config.toml
crop_scale_min = 1
residual_init = "none"
beta1 = 0.95
precondition_frequency = 32
max_precond_dim = 1024
final_lr_fraction = 0.01
Rows from block 5 of a small image classifier, named by matrix and row number. Rows with one number belong to one neuron. Each number is 128 + 24 x the weight over its row's rms, rounded and kept within 0 to 255. All counts start at 0.
After each neuron's rows are labels from the 100 images, of 14976, where the neuron reaches its highest value: "strongest on" is what is common among them; "patch colour" is the nearest of a few named colours to the mean colour under the peak. Only what is clearly more common there than usual is listed. The data: photos of plants, animals and fungi (iNaturalist). In brackets: how many of the 100.
# fc1: MLP up (model.blocks.5.mlp.fc1.weight, 2304x384), inputs 128-255
# fc2: MLP down (model.blocks.5.mlp.fc2.weight, 384x2304, transposed), outputs 128-255

fc1.439 [117  82 123 108 110 103 102  95 134 157 127  62 109 125 149  86 149 122 150 108 119  77  67 134 173  96 180 174 139 122 142 132  89  95 130 150 130 104  99  95  96 144 124 103 117 101 133 143 157 127 120 101  96 136  67 123 107 132 165 137 131 129 102 114 177 151 128 142 114 106 154  78 163 145 144 150  99 103  76 106 109 125  44 140 142 182 106 105 161 110  59 160 194  99 147 122 130 120 142 147 135 124 149  85 162 162 123 139 105 118 115 150 136 112 184 139 135 136 140 144 114 123 124 141 110 128 149 141]
fc2.439 [117 103 126 115 146 120 172  74 133 113 146 140  89  86 131 140 108 150 129 125 130 149 123 102 122 145 106 149 114 151 122 146 155 118 140 137 124 148 135 117 106 117 120 132 129 121 106 183 145 149 115 140 166 132 100  62 152 139 156 153 118 136  89 128 143 104 156 174 122 130 123 134 143 124 132 144  86 147 131 161 149 106 113 130 107 145 108 130 146 141 130 145 111 105 101 124 122 104 118 149 186 163 148 156 139 138 156 130  75 157 121 121 132 115 117  91 120 150 168 122 164 137 131 111 114 105 157 128]
strongest on: class Insecta (72); phylum Arthropoda (72); order Lepidoptera (62)
patch colour: black (26)

fc1.651 [110 115  67 136 140 144 158 118 130 131 136  97 161 104 150 139 104 124 136 159 143  93 121  88 200 143 148 155 108 129 132 120 103 133 124  94  93 166 135 153 112 106 130 101 125 102 111 141  95 128 148  87 115  93 138 172 146 121 105 132 154 145 165 120 136 117 107 122 135 109 148 121 128 128 187 111 102 107 171 129 107 129 157 114 143 136 124 137 146 129 125 144  96 146 112 137 154 165 106  95 101 102 106 136 161 126 105 194 127 116  71 177  93 142  85 112 134 128 143  60  88 107 132 114  93 144  93 111]
fc2.651 [169 162 133 126 147  95 124 165 115 108 155 119 147 145 106 111 145 164 119 140 120 122 159 125 134 166  85 141 108 136 113 114 125 127  89 106 162  99 157 140 168 101 149  90 127 113 116  31 116  95 132 168 127 135 109 176 126 121 135  78 147 136  99 138 148 130 143 162 145 109  82 123 101 118 133 120 142 171 165  71 147 132 117 165 163 134 113 105 126 176 135  99 117 113  93 117 125  82 133 134 118 129 109 125 138 118 113 137 121 127 190 140 129 116 158 111 141 121 150  97 146 162 119 114 134 169 120 123]
strongest on: phylum Chordata (100); class Aves (97); order Charadriiformes (26)
patch colour: white (43)

fc1.149 [ 62 109 130 182 118 108 129  94 111 122 140 137 102 160 127 113 146 152  98 135  88 136 138 152 124 117 148 116 138 134 157 168 131  82 147 136  90 125  80 151  80 109 123 157 109 138 136 108 119 115 104 110 105 164 126 132  95 140 112 142 120 103 138 104 196 117  93 105  87 125 132 133 115 104 114 169 119 140  72  76 146 129 120  94 124 108 100  86 128 127  61 110 136 128 130 142 113  95 158 111 124 123 118 127 140 108 125 128  89  91 147 103 110  98 112 142 142 122  99 130 160 120  94 115 149  94 151 114]
fc2.149 [ 89 104 170 132 166 110  87 119 129 117 142 115 123 125 145  97 160 163 148 141 150 145  85  82 109  63 148 149 125 129 132 145 134 133 139 155 146 153 121 131 131 135 131 148  99 104 151 127 123  78  85 119 121 151 143 115 131 161 166 138 151 104 102 124 153 122 106 114 108 127 153 157  99 107 141 141  97 124 143 116 108 130 136 162 100 166 147 149 133 137 180 121 175 151 107 117 134 106 105 153 108  85 149 143  99 131 192 129 151 105 113 145 147 139 133 115 144 133 107 142 129 108 125 121 130 139 134 145]
strongest on: class Mammalia (25)
patch colour: brown (53); black (28)

fc1.568 [ 99 159 131 177 175 163 156  99 122 108 147 137 114 138 128 116 156 128  99  78  83 169 139 130 124 138 123 118 123 105 135 136 126 142 147 121 119 118 101 104 135 113 143 130 106 174  67 130 156 131 157  87 146 137 138 121 118  98 104 106  99  84 133 138  68 114 122  87 114 118 132 131  98 133 137  96 136 128  86 133 179 149 123 144 117 142 201 116 158 142 108 116 135  95 146  99 181 122 114  92 109 116 136 129 117 119 137 140 123 155 122  98 121 132 104 133 121 157 184 136 117  93 155 119 139 101 121 162]
fc2.568 [178  84 125 117 110 118 167  96 137 115  95 119  99 162 107 119 134 108 102 138 108 123  80 164 132 124 123 121 143 135 129 129 151 136  99 182 113 176 137  99 117 118 140 135 145 117 144 147 155 138 151 158 129 119 125 136 120 129 143 158 149 129 141 126 130 161 220 145 103 131 128 189 130 131 104 134 126 145 114  92  99 103 141 127 117 164 135  83 132 102 149 136  94 141 143 162 142 118 100 141 134 139 101 129 143 121 127 122 107 166 133 117 153 127 136 115 137 148  94 144 119 144  90 164 113  74 126 162]
strongest on: class Aves (100); phylum Chordata (100); order Charadriiformes (96); family: Scolopacidae (61)
patch colour: grey (78)

fc1.25 [119 140 159 157 137 173 148 103 123  88 139 129 161 111 165 152 128 153  75 148 106 139 138 166 126 122 108 114 147  69 154 104 124 142 107 112 120 119 104 110 133 145 150 160 174 165  83 112  96 101 112 104 153 147 131 140 139 130  88 127 120 166 168 124 109 122 161 128 122 118 147 122 152 160 112  95 167 117  51 138 168 139 130 138 111 145 185 143 171 136 124  99 137 124 138  84 148 130 130 116 125  89 110 135  72 111 138 146  63 145 111 102 108 161  95 120 107 157 161 113 138 102 136 139 143 138 110 152]
fc2.25 [139 105  70 120  94 109 141  92 153 124  80 152  85 102 105  98 106 134 110 125 122 122 102 163 141 111 160 102 112 129 158 123 127 115 124 110 127 162 141 112 107 111 128 114 160 116  83 154 105 143 154 179 137 113 130 132 115 164  97 159 131 105 162 160 119 146 122 157 116 152 147 158 119 139 128 137 107 163 100 121 124 132 105 101 112 146 168  92 114 123 136 154 125 140 130 133 116 100 136 115 109 105 102  86 133  93 131 103 133 180 120 110 133 110 160 108 124 159 114 144 153 142 104 157 149 124 129 152]
strongest on: class Aves (99); phylum Chordata (99); order Anseriformes (57); family: Anatidae (57)
patch colour: grey (76)

fc1.595 [ 96 144 142 152 144 142 104 113 110 143 154 127 112 122 133 100 159 153 107 156 134 119 148 109 167 142 131 141  86 102 129 130 139 102  97 123 127 131 119 102 116 137 156 136 111  81 121 125 157 127 161  83  65 111 132 144 168  82 152 103 119 112 107 119 135 118 106  88 127 112 129 112 137 102 108 178 140 110 100 112 119  79 116  94 132 165  82  86 100 123 143 155 136  92 123 132 101 152 129 116 130 124  94 135 163  91 137 153 154  74 132 125 107 131 129 112 135 112 134 105 115 124 125 145  76 110  79  98]
fc2.595 [140 116 143 181 119 133 104 170 142 107 113 144 129 131 135 104 120 138 162 113 101 147 131 180 126 153 124  72 141 108 134 121 126 115 128 139 130 129 156 138 147 113 122 102 148 133 105 153 119  77 130 104  68 173 133 140 111 125 140 124 171  78 118 144 121 131 137  97 161 146 137 123 107 164 111  96 129 131 100 125 181 122  90 148 107 143  93 112 157 165 147  84  99 117 145  85  93 112 125  99 131 100 111 112 106  99 143 117 114 172 154 162 114 110 123 131 126 109  92 136 123 101 140  72 121 127  77 154]
strongest on: class Mammalia (26)
patch colour: white (25)

fc1.516 [132 151 117 124 126 102 132 132 137 128 122 118  93 160 111 117  89 110 104 110 113 120 148 115 104 118 104  98  93 151 104 127 119 170 145 131 150 119 120 152 106 129 120 129 131 124 156 126 148 135 151 106 120 159 111 133 169  98 118 130 123 134  94 131 145 105 135 115 189 129 126 152 194 126 128 114 127 112 136 154 140  92 124 128 106 119 137 121 112 106 176 143 137 141 149 157  77 142  89 117 167 108 119 117 141 140 114 197 122 110 137 113 112 158 146 131 112 103 121 124  56 118 106  92 137 135 143 170]
fc2.516 [177 117 147 128 145 181  99 121 103 132 135  83 166  87 102 172 153 127 156 107 102 114 119 133 161 117 149 116 128 137 125 131 150 104 159 163 140 124 164 154 136 155 102 199 110 137 135 121 123 141 123 139  93 148 141 115 154 121 123 154 125 130  96 135 143 133 132 167 133 133 104 100 132 144 141 139 126  88 140  82 153 121 127 122 125 156 124 121 102 161 139 115 152 138 136  66 122 145 123 126  93 164 158 119 116 102 110 124 132 151 134 138  79 158 155  69 144 121  94 150 123  80 106 151 122 154 144 123]
strongest on: phylum Chordata (92); class Aves (90)
patch colour: white (36)

fc1.274 [ 86 106 134 130 163 159 136 118  87 148 106 117 143 103  89 159 107 130 140 179  98  85 153 140 119  95 128 156 132 112 110 132 153 140 142 116 100 127 129 169 113 118 113 136 145 110 144 170 106 117 119 110 140 105 114 154 146 154 121 129  94 107 116 132 135 140 123 143 137 104  92  97 154 104 176 126  96 161  93 134 148 173 140 121 144  91 151 133 121 137 126 146  94 103 137 104 133 121 149 104 132  88  78 158 155 114 140 159 125 115 127  97 109 127 134 162 168  86 123 130 127 108 138 109  74 151 164 106]
fc2.274 [126 160 114 103 173 177  87 150 149 155 124 135 141 131 168 134 147 161 121 123 159 117 112 143 121  99 147 152 139 113 127 119 134  79  95 114 100 122 126 113 129 116 102 158 100  77 113 155 135 112 123 102 109 133 161 104 117 149 140 100 117 106 112 104 182 173 128 149 135  91 159 164 125 132 125 114  85 136 106 100 120 116 148 138 151 126 122 120  90  85 101 118 156 119 112 126 142 169 116 125 130 156 113  67  99 119 124 124 165 130 124  94 130 167 139 131 108 105 127 131 137 157 126 118 132 119 109 107]
strongest on: phylum Arthropoda (85); class Insecta (83); order Diptera (34); family: Syrphidae (32)
patch colour: brown (51)

fc1.501 [151  99 107 144 130  83 125 100 135  97 139 112 122 118  83  99 124 122 170 107 144 134 167 123 124 115 125 136 137  97  92 152 122 121 120 135 117 124 164 119 110 129  97 122 121 126 149 120  96 175 110 148 128  94 113 101 126 102 114  77 123 140 117  95 151  69 114 111 107 127 105 108 180 142  80 126  83 113 148 149 116 121 144 110 114 112  85  97  91 120 148 124 139 115 116 112 146 104 146 151 179 109 146 148 129 144 181 124 136  91 101 154 116 118 125 132 100 141 128 115  78 106  68 141  86 131 102 133]
fc2.501 [117 143 198 161 141 142 120 117 144  99 121 123 117 153 114 128 135 145 142  65 157 159 128 162 128 172 132 163 151 132 103 125 124 108 142 185 153 124 128 102 110 116 102 136 106 106 139 128  82 132  96 177  97 144 131 122 124 112 144 133 128 134 121  89 111 126 129 124 127 121 121 126 140 151  85 135 131 124  86 138 121 132 144 128 131 131 121 146 174 142 153 159  97 129 136  85 110 221 170 151 125  89 114 165 185  68 133 167 134 131 102 129 145 132 148 154 118 167  87 194 154 142 143 123 106 127 113 145]
strongest on: order Lepidoptera (38)
patch colour: brown (49)

fc1.53 [156 132 133 102 135 173 101 135 130 117 142 103 154 125  80 113 102 136 142  98 126 122 101 161 124 107 103 132 130 143 119 135 106 125  99 117  97 116  70 155 126 132 123 113 116 130 148  69 128 144 112 112 166 138 131  92 137 145 119 144 182 115 120 140  94 114 122 115  99 129 163 128 133 157 144 155 105 135 133 116 111 173 113 110 142 130 124 156 123 140 132 144 158 163 148 121 136  90 138 136 130 142 116 126 125  87 122 113  99 172 113 113 141 130 137 119 168 134 121 132 115  78 138 134 110 143 118  91]
fc2.53 [111 105  96 165 169 109 150  84 132  95  84  98 135 162 127 171 143 158  84 128 148 120  66 151 133  97 121  90 135 124 160 130 159 117  98 139 130 121 165 130 124 124 142 107 120 125 109 127 160 109 150 123 127 118 136 140 127  93 144 122 112 135 158 123 145 129 112 117  99 143 146  63 121 150 114 129 117 110 143 126 114 128 122 158 121 154 121 175 133 161 150 109 131 153 145 125 141 139 130  99 135 106 159 148 160 155 166 133 115 160 140  99 104  94 116 152 140 103 110 149 103 103  97 137 116  85 142  79]
strongest on: phylum Arthropoda (67)
patch colour: pink (31)

fc1.454 [105 163 132 132  92  95 134 129 135  80 179  83 158 134 126  91 152 122 119 164 159 134 140 115 130 120 140  78 135 153  89 157  89  99 115 120 133 145 143 130  73 101 129 105 111 118 110 127 155 108 134 132 123 107 115 102 100 122 145 192 110 132 130 108 162 113  91  94 115 137  55 124  99  94 124 111 129 118 125 128 124 139  91 120 132 150 105 129  96 110 132 139  98 146 133  92 116 155 118 175 142 109 117 116 133 142 123 102 101  87 128 118 143 165 106 120 116 159 128 116 110 113 133 109 144  88 144 142]
fc2.454 [137 126  84 148 115 137 134 145 150 156 115 102 138 172  56 162 173 149 136 110 145 139 130 135 129 156 183 139  95  93 141 105 137 140 136 127 168 132 130 115 140 126  63 118 189 113 120 138 142 137 100 141 101 127 111  84 149 138 111 147 158 156 103 129 120 138 133 129 139 139 120 113 104 130 136  94 117 149 160 106 148 102 128 169  98 120 126 106 136 161 165  84 126 110 114 142 124 163 118 128 138 131 144 145 129 161 124 107 115 126  92 107 148 121 134 119 117 128 101  90 128 154 171 140 136  68 136 141]
strongest on: class Aves (99); phylum Chordata (99); order Accipitriformes (58); family: Accipitridae (48)
patch colour: white (40)

fc1.389 [103 122  85 158 102 145 112 151 112 133 145 108 153  89 122 118 115 131 128 122 131 111 136 131 163 108 135 124 144 135 129 166 121 136 143 156 156 147 137 124 138 119 122 162  91 102  96 101  58 138 112 105 164 147 141 110  94 148 125 130 140 126  88 141 110 109 141 123 149 121 169 110 149 117  70 143  98 166 141 121 137 138 136 100 132 168 120 159 122 124 144 145 116 145 109 121 111 148 111 161 113 121 148 122  84 105 119  89 172 174 117 140 127 144 129 105 152 150 112 145  99 149 172 128 119 136 113  76]
fc2.389 [107 111 120 173 177 163 173 134 171 119 125 175 147 125 129 114 113 129 160  77 105 123  83 106 153 150 115 130 100 122 113 137  91 145 117 126  95 162 100 118 126 117 117 166 156 170 124 139 150 110 111 142 142 128 116 110 164 118 122 139 150 132 130 127 145 135 116 166  85 112 129 114 121 127 103 114 141 145 158 135 112 154 101 120  98 146 113  71 124 136 125  99 106 110 107 139 169 154 128 108 118  80 147 133 141 138 105 100 104 102 159 155 114 118  98 165 110 100 195 214  99  82 133 137 118 122 113 144]
strongest on: order Lepidoptera (33)
patch colour: pink (27)

fc1.301 [129 109 117 136 112 133 123 125 147  97 144 142 146 113 140 135 120 169  75 140 100 152  81 125  96  68 128  72 147 141  84 124 116  72 126 107  75 121  98 151 127 152 107 131 144  99 143 151 160 148 116 131 142 167 157 115 109 155 138 150 147 123  99 117 108  96 114 139 126  86 149 142 119 162  98 128 111 126 131 104 106 118 110 114 125 101 131 136 157 116 122 126 156 156 115 171 135 133 162 114 128  79 145 161  98 151  92 119 107 123 106 159 127 159 153  93 103 110 110 140 138 117 105 128 136 162 114 120]
fc2.301 [142  63  89 102 174 155 119 116 149 120 123 128 131 146 127 166 116  92 152 150 118 136 124 135 155 140 158  80 149 139  56 133 150  64 156 114 118 181  85 153 113 108 135 118 182 152 119 130 154 118 138 133 102 123  93  85 112 150 111 142 145 109  94 206 131 136 121 139 141 142  69 133  98 111 151  92 104 118 136 104 117 136 119 140 100 112 124 116  76 121 119 112 143 121 146  86 102  99 104 164 154 131 118 111 129 123 111 137  75 151  67 133 145 145 128 122 131 145 136 137 153 118  99 122 103 130 146 167]
strongest on: order Lepidoptera (41)
patch colour: brown (49)

fc1.526 [102 156 141 116 124 131 113 160 164 117 145 112 194 114  92  79 112 162  96 117 124 170  86 166 122 104 134 134 129 100 140 160 138 116 125 145 124 112  99 166 102 122 126 147 142 146  89 162 149 124 126 143 153  34 123 112  86 141 160 135  76 106 158 136 155 146 167 127 146 147 183 125 113 145  99 132 107  94  97 138 136 108 118 120 166 144 131 129 139 136 136 131 135 125 117  79 123 122 122 133 124 130 137 124 131  99 137 150 100  98 144 192 184 132  78 105 133  86  93 107 107 149 140 125 113 168 118 170]
fc2.526 [189 123 116 169 144 106 122 110 133 152  82 137  78 149 156 163 126 129 119  76 123 156  96 137 113 100 128 158 104 154 125  96 112 122 150 107 134 129 103 144 139 149 149 124 139 136 138 148 145 125 154 108 134 113 153 106 195 136 114 109 167 156 130  98 155  81 100 111 142 186 121 154 171 115 104 149 134 128 107 102 125  96 171 141 126  86 108 144 130 116 135 151 144 139 133 129 155 120 126 130 129 148 114 164 143 131 160 164 142 189 137  87  93 126 122 149 114 121 156  79 137 126 120 113 110 113 132 111]
strongest on: phylum Arthropoda (85); class Arachnida (30); order Araneae (26)
patch colour: pink (28)

fc1.636 [ 93 104 163 127 131 113 136 143 151 141 162 123 158 103 110 103  94 104 108 164 121 118 161  96 194 153 101 150 140 129  99 118 123 161  80 147 147 145 115 151 186  78 121 156 114 103  99 109 114  69 100 111 151 166 132 125 100 111 207 154  88 122 181  76  98 128 135 151 124 160  98 111 134 133 157 157 145 121 130 100 118  96 187  95 117  87 105 132 117 119 180 121 121 134 144 145 134 117  96 147 128 134 144 171 159 120 130 100 134 116 151 108 103 142 144 129 134 150 134 103 136 149  99 171 161  95 120 140]
fc2.636 [168 121  96 120 110 159 135 134 115 148  67  74 141 114 119 122 165 158 161 135 108 134 108 147 185 186 126 136 140 127 103  87 140 152 153 128 117 153  96  94 130  93 113  98 117 118 140 119 135 185 166  99 122 113 126 148 121 235 149 110 143 120 142  79 121 137 130  80 146 138 148 143 143 107 110 171 155 133 128 116 131 138 139 154 118 133 103 136 125 131 143 108 153 112 107 144 159 148 110 156 134 130  86 135 128 142 201 124 101 123 105 136  85 129  77 121 170 135 149  92 140 119 139 121 121 132 146  91]
strongest on: class Aves (98); phylum Chordata (98); order Anseriformes (89); family: Anatidae (89)
patch colour: grey (77)

fc1.277 [119 156 114 124 162 112 108 127 147 121 127 120 130 119 133 165 122 100 130 110 134 134 103 128 118 151  81 118 138 100 112 109 156 138 147  94 105 117 147 148 151 126 143 118 112 133 129 137 132 161 139 115 147 118 143 131 129 137 110 185 151 140 111  79 136 156 102 137 128 169 115 168 142 148 121 170 156 127 128 131 145 153 154 103 122 123 127 127 125  91 108 128  85 120 139 155 105 153 103 128 152 138 148 143 143 103 119 106 158 131 136 173  86 167 135 111 122 128 117 101 101 147 115 178 111 156  79 147]
fc2.277 [155 104 106 174 113 124 126 121 133 114 134 102 156 136 133 160 153 140 153  90 150  86  80 123 146 132 175 154 119 133 131 113 171 119 123 149 146 137 124 129 139 146 102 125 160 142 130 138 159  87 179 151 116 123 169 137 141 176 178 142 126 154 124 114 131 124 123 115 121 135 129 125 149 126 129 100 114 131  71 116 117 115 129 155 119 130  73 111 133 125 105 149 135 111 125  87 143 132 135 152 128 132 134 128 145 116 129 134 116 141 113 136 140 164 133 145 123 146  97 145 107 116 118 115 134 114 112 121]
strongest on: class Aves (97); phylum Chordata (97); order Charadriiformes (66); family: Laridae (29)
patch colour: grey (76)

fc1.486 [ 79 112 139 150 106 124 134 147 132 146 124 124 157 141 116 164 143 119 131 142 166 134 143  97 103 108 119 121 168 159 159 107 112 144 128 148 111 112 124 159 118 119 142 174 144 136 114 120 111 125 136 145 117 161 149  90 120 114 136 113 131 124  95 109 146 152  92 137 146 130 160 151  86 120 106 136 138 153  93 135  92 124 150 114  61 167 141 179 149 117 115 132 135 130 135 154 141 126 124 122 126 159 195 152 139 124 107 115 123 126 152 115 148 162 122  91 131  73 160 129 110  99 156 151  83 123 129 136]
fc2.486 [137 166 121 178 135 144 178 130 167  97 158 105 113 114 157 101 161 149 119 130 130 148 141 120 132 119 154 131 155 108 102 137 161 113 145 142 148 114 140 138 125 115 121 134 113 140 115 126 104 142 129 115 128 148 138 138  70 149 119 123 141 145 129 109 135 152 148 150 116 151  98 142 140 173 147 153 105 162 128 169 161 154 115 123 156 156 167 130  95 119 129  95  96 151 159 114 136 124 155  58 132 136 123 119 163 129 139 141  73 116 140  97 126 125 146 120 121  76 142 135 120 140 122 137 143 118 156 148]
strongest on: class Aves (99); phylum Chordata (99); order Passeriformes (89)
patch colour: black (39)

fc1.360 [122 128 141 143 110 147 147 155 110 105 113 111 138 143 159 184 150 154 112 135  92 143 124 126 126 155 105  97 133  90 116 133  91 111 119 129 105  99 111 112 173 195 137 213  83 151  59 118 102 105 131 102 124 177 129 134 100 132 122 137 109 142 113 158 124 143 133 155 115 133 116 105 113 122 152 114 136 111  82 127 137 163 113 121 115  98 147  84 119 112 133 108 175 131 136  65 149 105 165 141 130 115 157 148 105  90 106  94  84 174 107 138  92 129 102 166  96 120 129 140 130  85 133 158 117 144 138 150]
fc2.360 [185  82 138 131 104 111 151  71 143 136  71 137 104 149 101 146 108 134 120 116 150 113 117 148 129 114 137 130 122 162 149 129 120 122 117 140 121 153 119 107 131 120 164 112 143 119 123 123 123 120 144 143 128 152 120 112 117 151 100 124 158 133 117 172 122 139 112 154  87 154 174 170  92 112 135 146  92 148 139 118 108 106 133 100 126 160 136 106 165 104 102 113 130 129 146 149 129 143 135 168  97 116  96 138 100 102 104 140 116 223 105 111 129 109 118 113 120 131 141 170 109 138  87 189 201 107 153 149]
strongest on: phylum Chordata (95); class Aves (88); order Anseriformes (31); family: Anatidae (31)
patch colour: grey (78)

fc1.497 [183 154 141 134 128 137 136  95 107 189 137 115 120 173 133 132 173 138 163  92 144 129 112 129 139 155 160 133 110 132 126 133 155 142 138 155 171 167  93 120 162 107 158 133 127 148 133 104 137 104 136 100 174 113 161 109 132 152 143 158 155 129 165 101 137 123 131 120 116 142  95 148  54 127 113 117 104 138 132  90 145 135 129 137 129 136 154 114 155 110 120 135 178 143 171 164 135  96 130 122 113 145 111  82  78 109 127 114 113 115 151 136 101 103 143 143 131 117 111 114 138 120 161 100 151 109 132 115]
fc2.497 [134 138 153 119 146 122 116 112 111  83 124  99 146 162 112 154 135 120  97 109 120  89 155 136 122 133 175 125 135 146 112 115 140 103 143 127 126 140 183 111 181  67 130 151 127  79 122 124 142 101 120 142 141 157  92 107  87 125 105  96 101 152 114 174  91 131 122 136 150 140 183 149 148 160 135 113 123 149 152  89 166 124 118 120 131  82 111 184 137 109 155 102 136 111 134  93  83 135 120 180 128 145 172 124 145 154 155 113 135 143 152 121 156 135 121 157 131 163 142 115 146 111 122 118 106  97 126 130]
strongest on: phylum Arthropoda (94); class Insecta (89); order Hymenoptera (37)
patch colour: brown (49)

fc1.764 [158 113 154 146 133 111 152  84 118 159 122  86 116 113 128 142 135  90 152 113 145  90 116 110 113 134 117 131 139  86 137  84 179 145 139 159 117 139  92 133 125 131 110 102 146 132 119 147 119 128 131 149 134 101 180 120 122 122 101 132 109 192  94 115 135 179 128 135 143  96 149 156 158 126 123 131 154 119 116  78  90 123 136 148 122 128  94 126 111 114  91 119 151 158 107 126 151 133 160 112 124 126 105 100 123 156 148 119 131 136 118 105  95 132 170 105  93  69 126 132  75 129 151 106 134 107 139 107]
fc2.764 [118  97 138 164 181 143 131 152 136 121 102 120  70  86 106 137 116 120 154 127 116 128 143 183 154 124 134 101 110 113 117 112 141 107 184 133 129 102 109 134 145 121 116 112 113 140  82 132 144 112 126 133 124 137 127 112 149 178 157 148 125 131 138 129 159 145 147 135 132 107 142 109 172 152 122 147 130 107 124 139 153 137 132 142 121 102 123 134 104 131 128 138 169 131 115 139 158 140  82 159 126 126  79 144 111 114 151 117 123 113 148 111 172 106 110 148 121 112  90 158 135 106  96 169 138 115 155 137]
strongest on: class Insecta (81); phylum Arthropoda (81); order Diptera (46); family: Syrphidae (38)
patch colour: brown (62)

fc1.766 [150 123 117 151 130 120 148  92 151 116 142 110 127 120 128 148 145 199 140 117 128 145 133  98 181  73  99  84 145 120 154 177 154 128 124 129 140 166 125 127 100  96 134 115 121 112 155 129 111 152 113 119 130 110 112 155 102 119 119 124 124 121 146 140  89 163 136 126 127 148 122 113 128  89  71 113  93 103 141  76 162  95 154 119 133 140 112 158 106 110 129 169 157 115  97 134 100 115  97 163 128 108 104 147 122  99 147 151 148 159 125 167 101 122 129 139 127 145 162  77 129  87 165 151 143 103 109 124]
fc2.766 [134 173 129 157 162 122 166 142  98 121 116 139 148 107  75 100 147 113 155 100 166 121  88  69 130 164 163  84  90 102  98 124 145 118 156 131 138 124 198  91 125 107 131  71 118 172 122 114  67 148 151 115 106 120  73 136 154 122 136 143 106 139 138 102 122  91 135 132 115 150 124 130  88 116 141 146 129 100 127 130 144 114 121 178 115 146  96 170 130 143 142  84  93 124 110 151 133 128 105 154 120 126 136  99  98 126 166 120 123 144 195 155 134 137 113 126 127 165 119 130 117 103 136  95  92 127 101 103]
strongest on: class Mammalia (34)
patch colour: black (46)

fc1.81 [164  94 123 121 119 168 175 104 122 117 152 120 131 160 160 162 131 141 111 100 151 127 120 131 134 124 117 137  82 160 151 166 119 100 156 130 175 137 112 112 134 114  83 144 174 160 118 140 163 129 112 130 116 107 167 109 127  97 138 119 103 132 120 107 153 155 104 146 104 145 140 127  97 137  75 131 102  96 128 163 112 110 164 128  94 122 114 136 141  86 122 106 128 148 116  86  86  91 104 129 102 141 124 119 121 152 180  78  95 145 112 126 145  98 136 145 105 115 145 126  85 107 163 145 145 135 119 128]
fc2.81 [ 86  70 152 174 176 119  90 131 128 158 145 123 167  85 108 102 103 101 139 115 137 100 136  99 186 130 121 146 125 158 113 124 145 134  96 146 103 112  91 137 185 126  63 107 138 135 120 138 132 142 151 143 101 161 118 121  91  94 132 117 136 129 115 129 105 134 151 126 119 130 119 162  93 151 144  88 128 148 123 125 113 135 108  84 105 134 149 152 123 152 158 133 115 108 148  96 133 113  94 150 128 118 137 128 138  89 198 115 146 119 106 115 116 146 117 164 156 166 139  80 106 104 125 157 116  99 131 134]
strongest on: phylum Arthropoda (60)
patch colour: brown (54)

fc1.584 [139 170 127 109 141 174 156 133 112 142 106 144 108 121 131  97 128 108 151 147 105 111 148  78 122  83 142 113  73 121 120 106 124  88 113 112 147 142 121  61  95 134 103  83 104 111 146 188 126 131 144  98 133 103 130 153  90 127 146 179 135 120 117 121  99 156  94 152 137 145 129 114 163 119 130 173 143 101 133 120 154 101 130 104 138 126 163  86 103  97 103 147 135 131 135 140 118 142 164 139 126 162 112 139 126 121 136 153  78 126 117  95 181  93 121  83  91 110 116  98 126 113 111 104 156 150 146 135]
fc2.584 [120 121 147 114 105 137 109 143 109 147 119 120  85 121 135  98 123 131 127 130 128 109 128 100 128 131 100 121 149 136 125  87 123 126 178 134 142 140 145  85 107  99 117 125 119 123 105 130 146 156 137 113 117 163 133  85 105 131 175 124 100 135 116 162 101 161 162 169 143 132 209 101 120 133 131 138 135 122 141 101 130  85 147 152 104 134 154  63 106 118 122  83 131 100 130 118 115 145 133 150 114 150 157 136 121 141 165 115 165  89 106 115 172 129 121 134 123 120 152  95 144 129  68 136 158 130 146 118]
strongest on: class Insecta (63); phylum Arthropoda (63); order Coleoptera (30); kingdom Plantae (25)
patch colour: brown (51)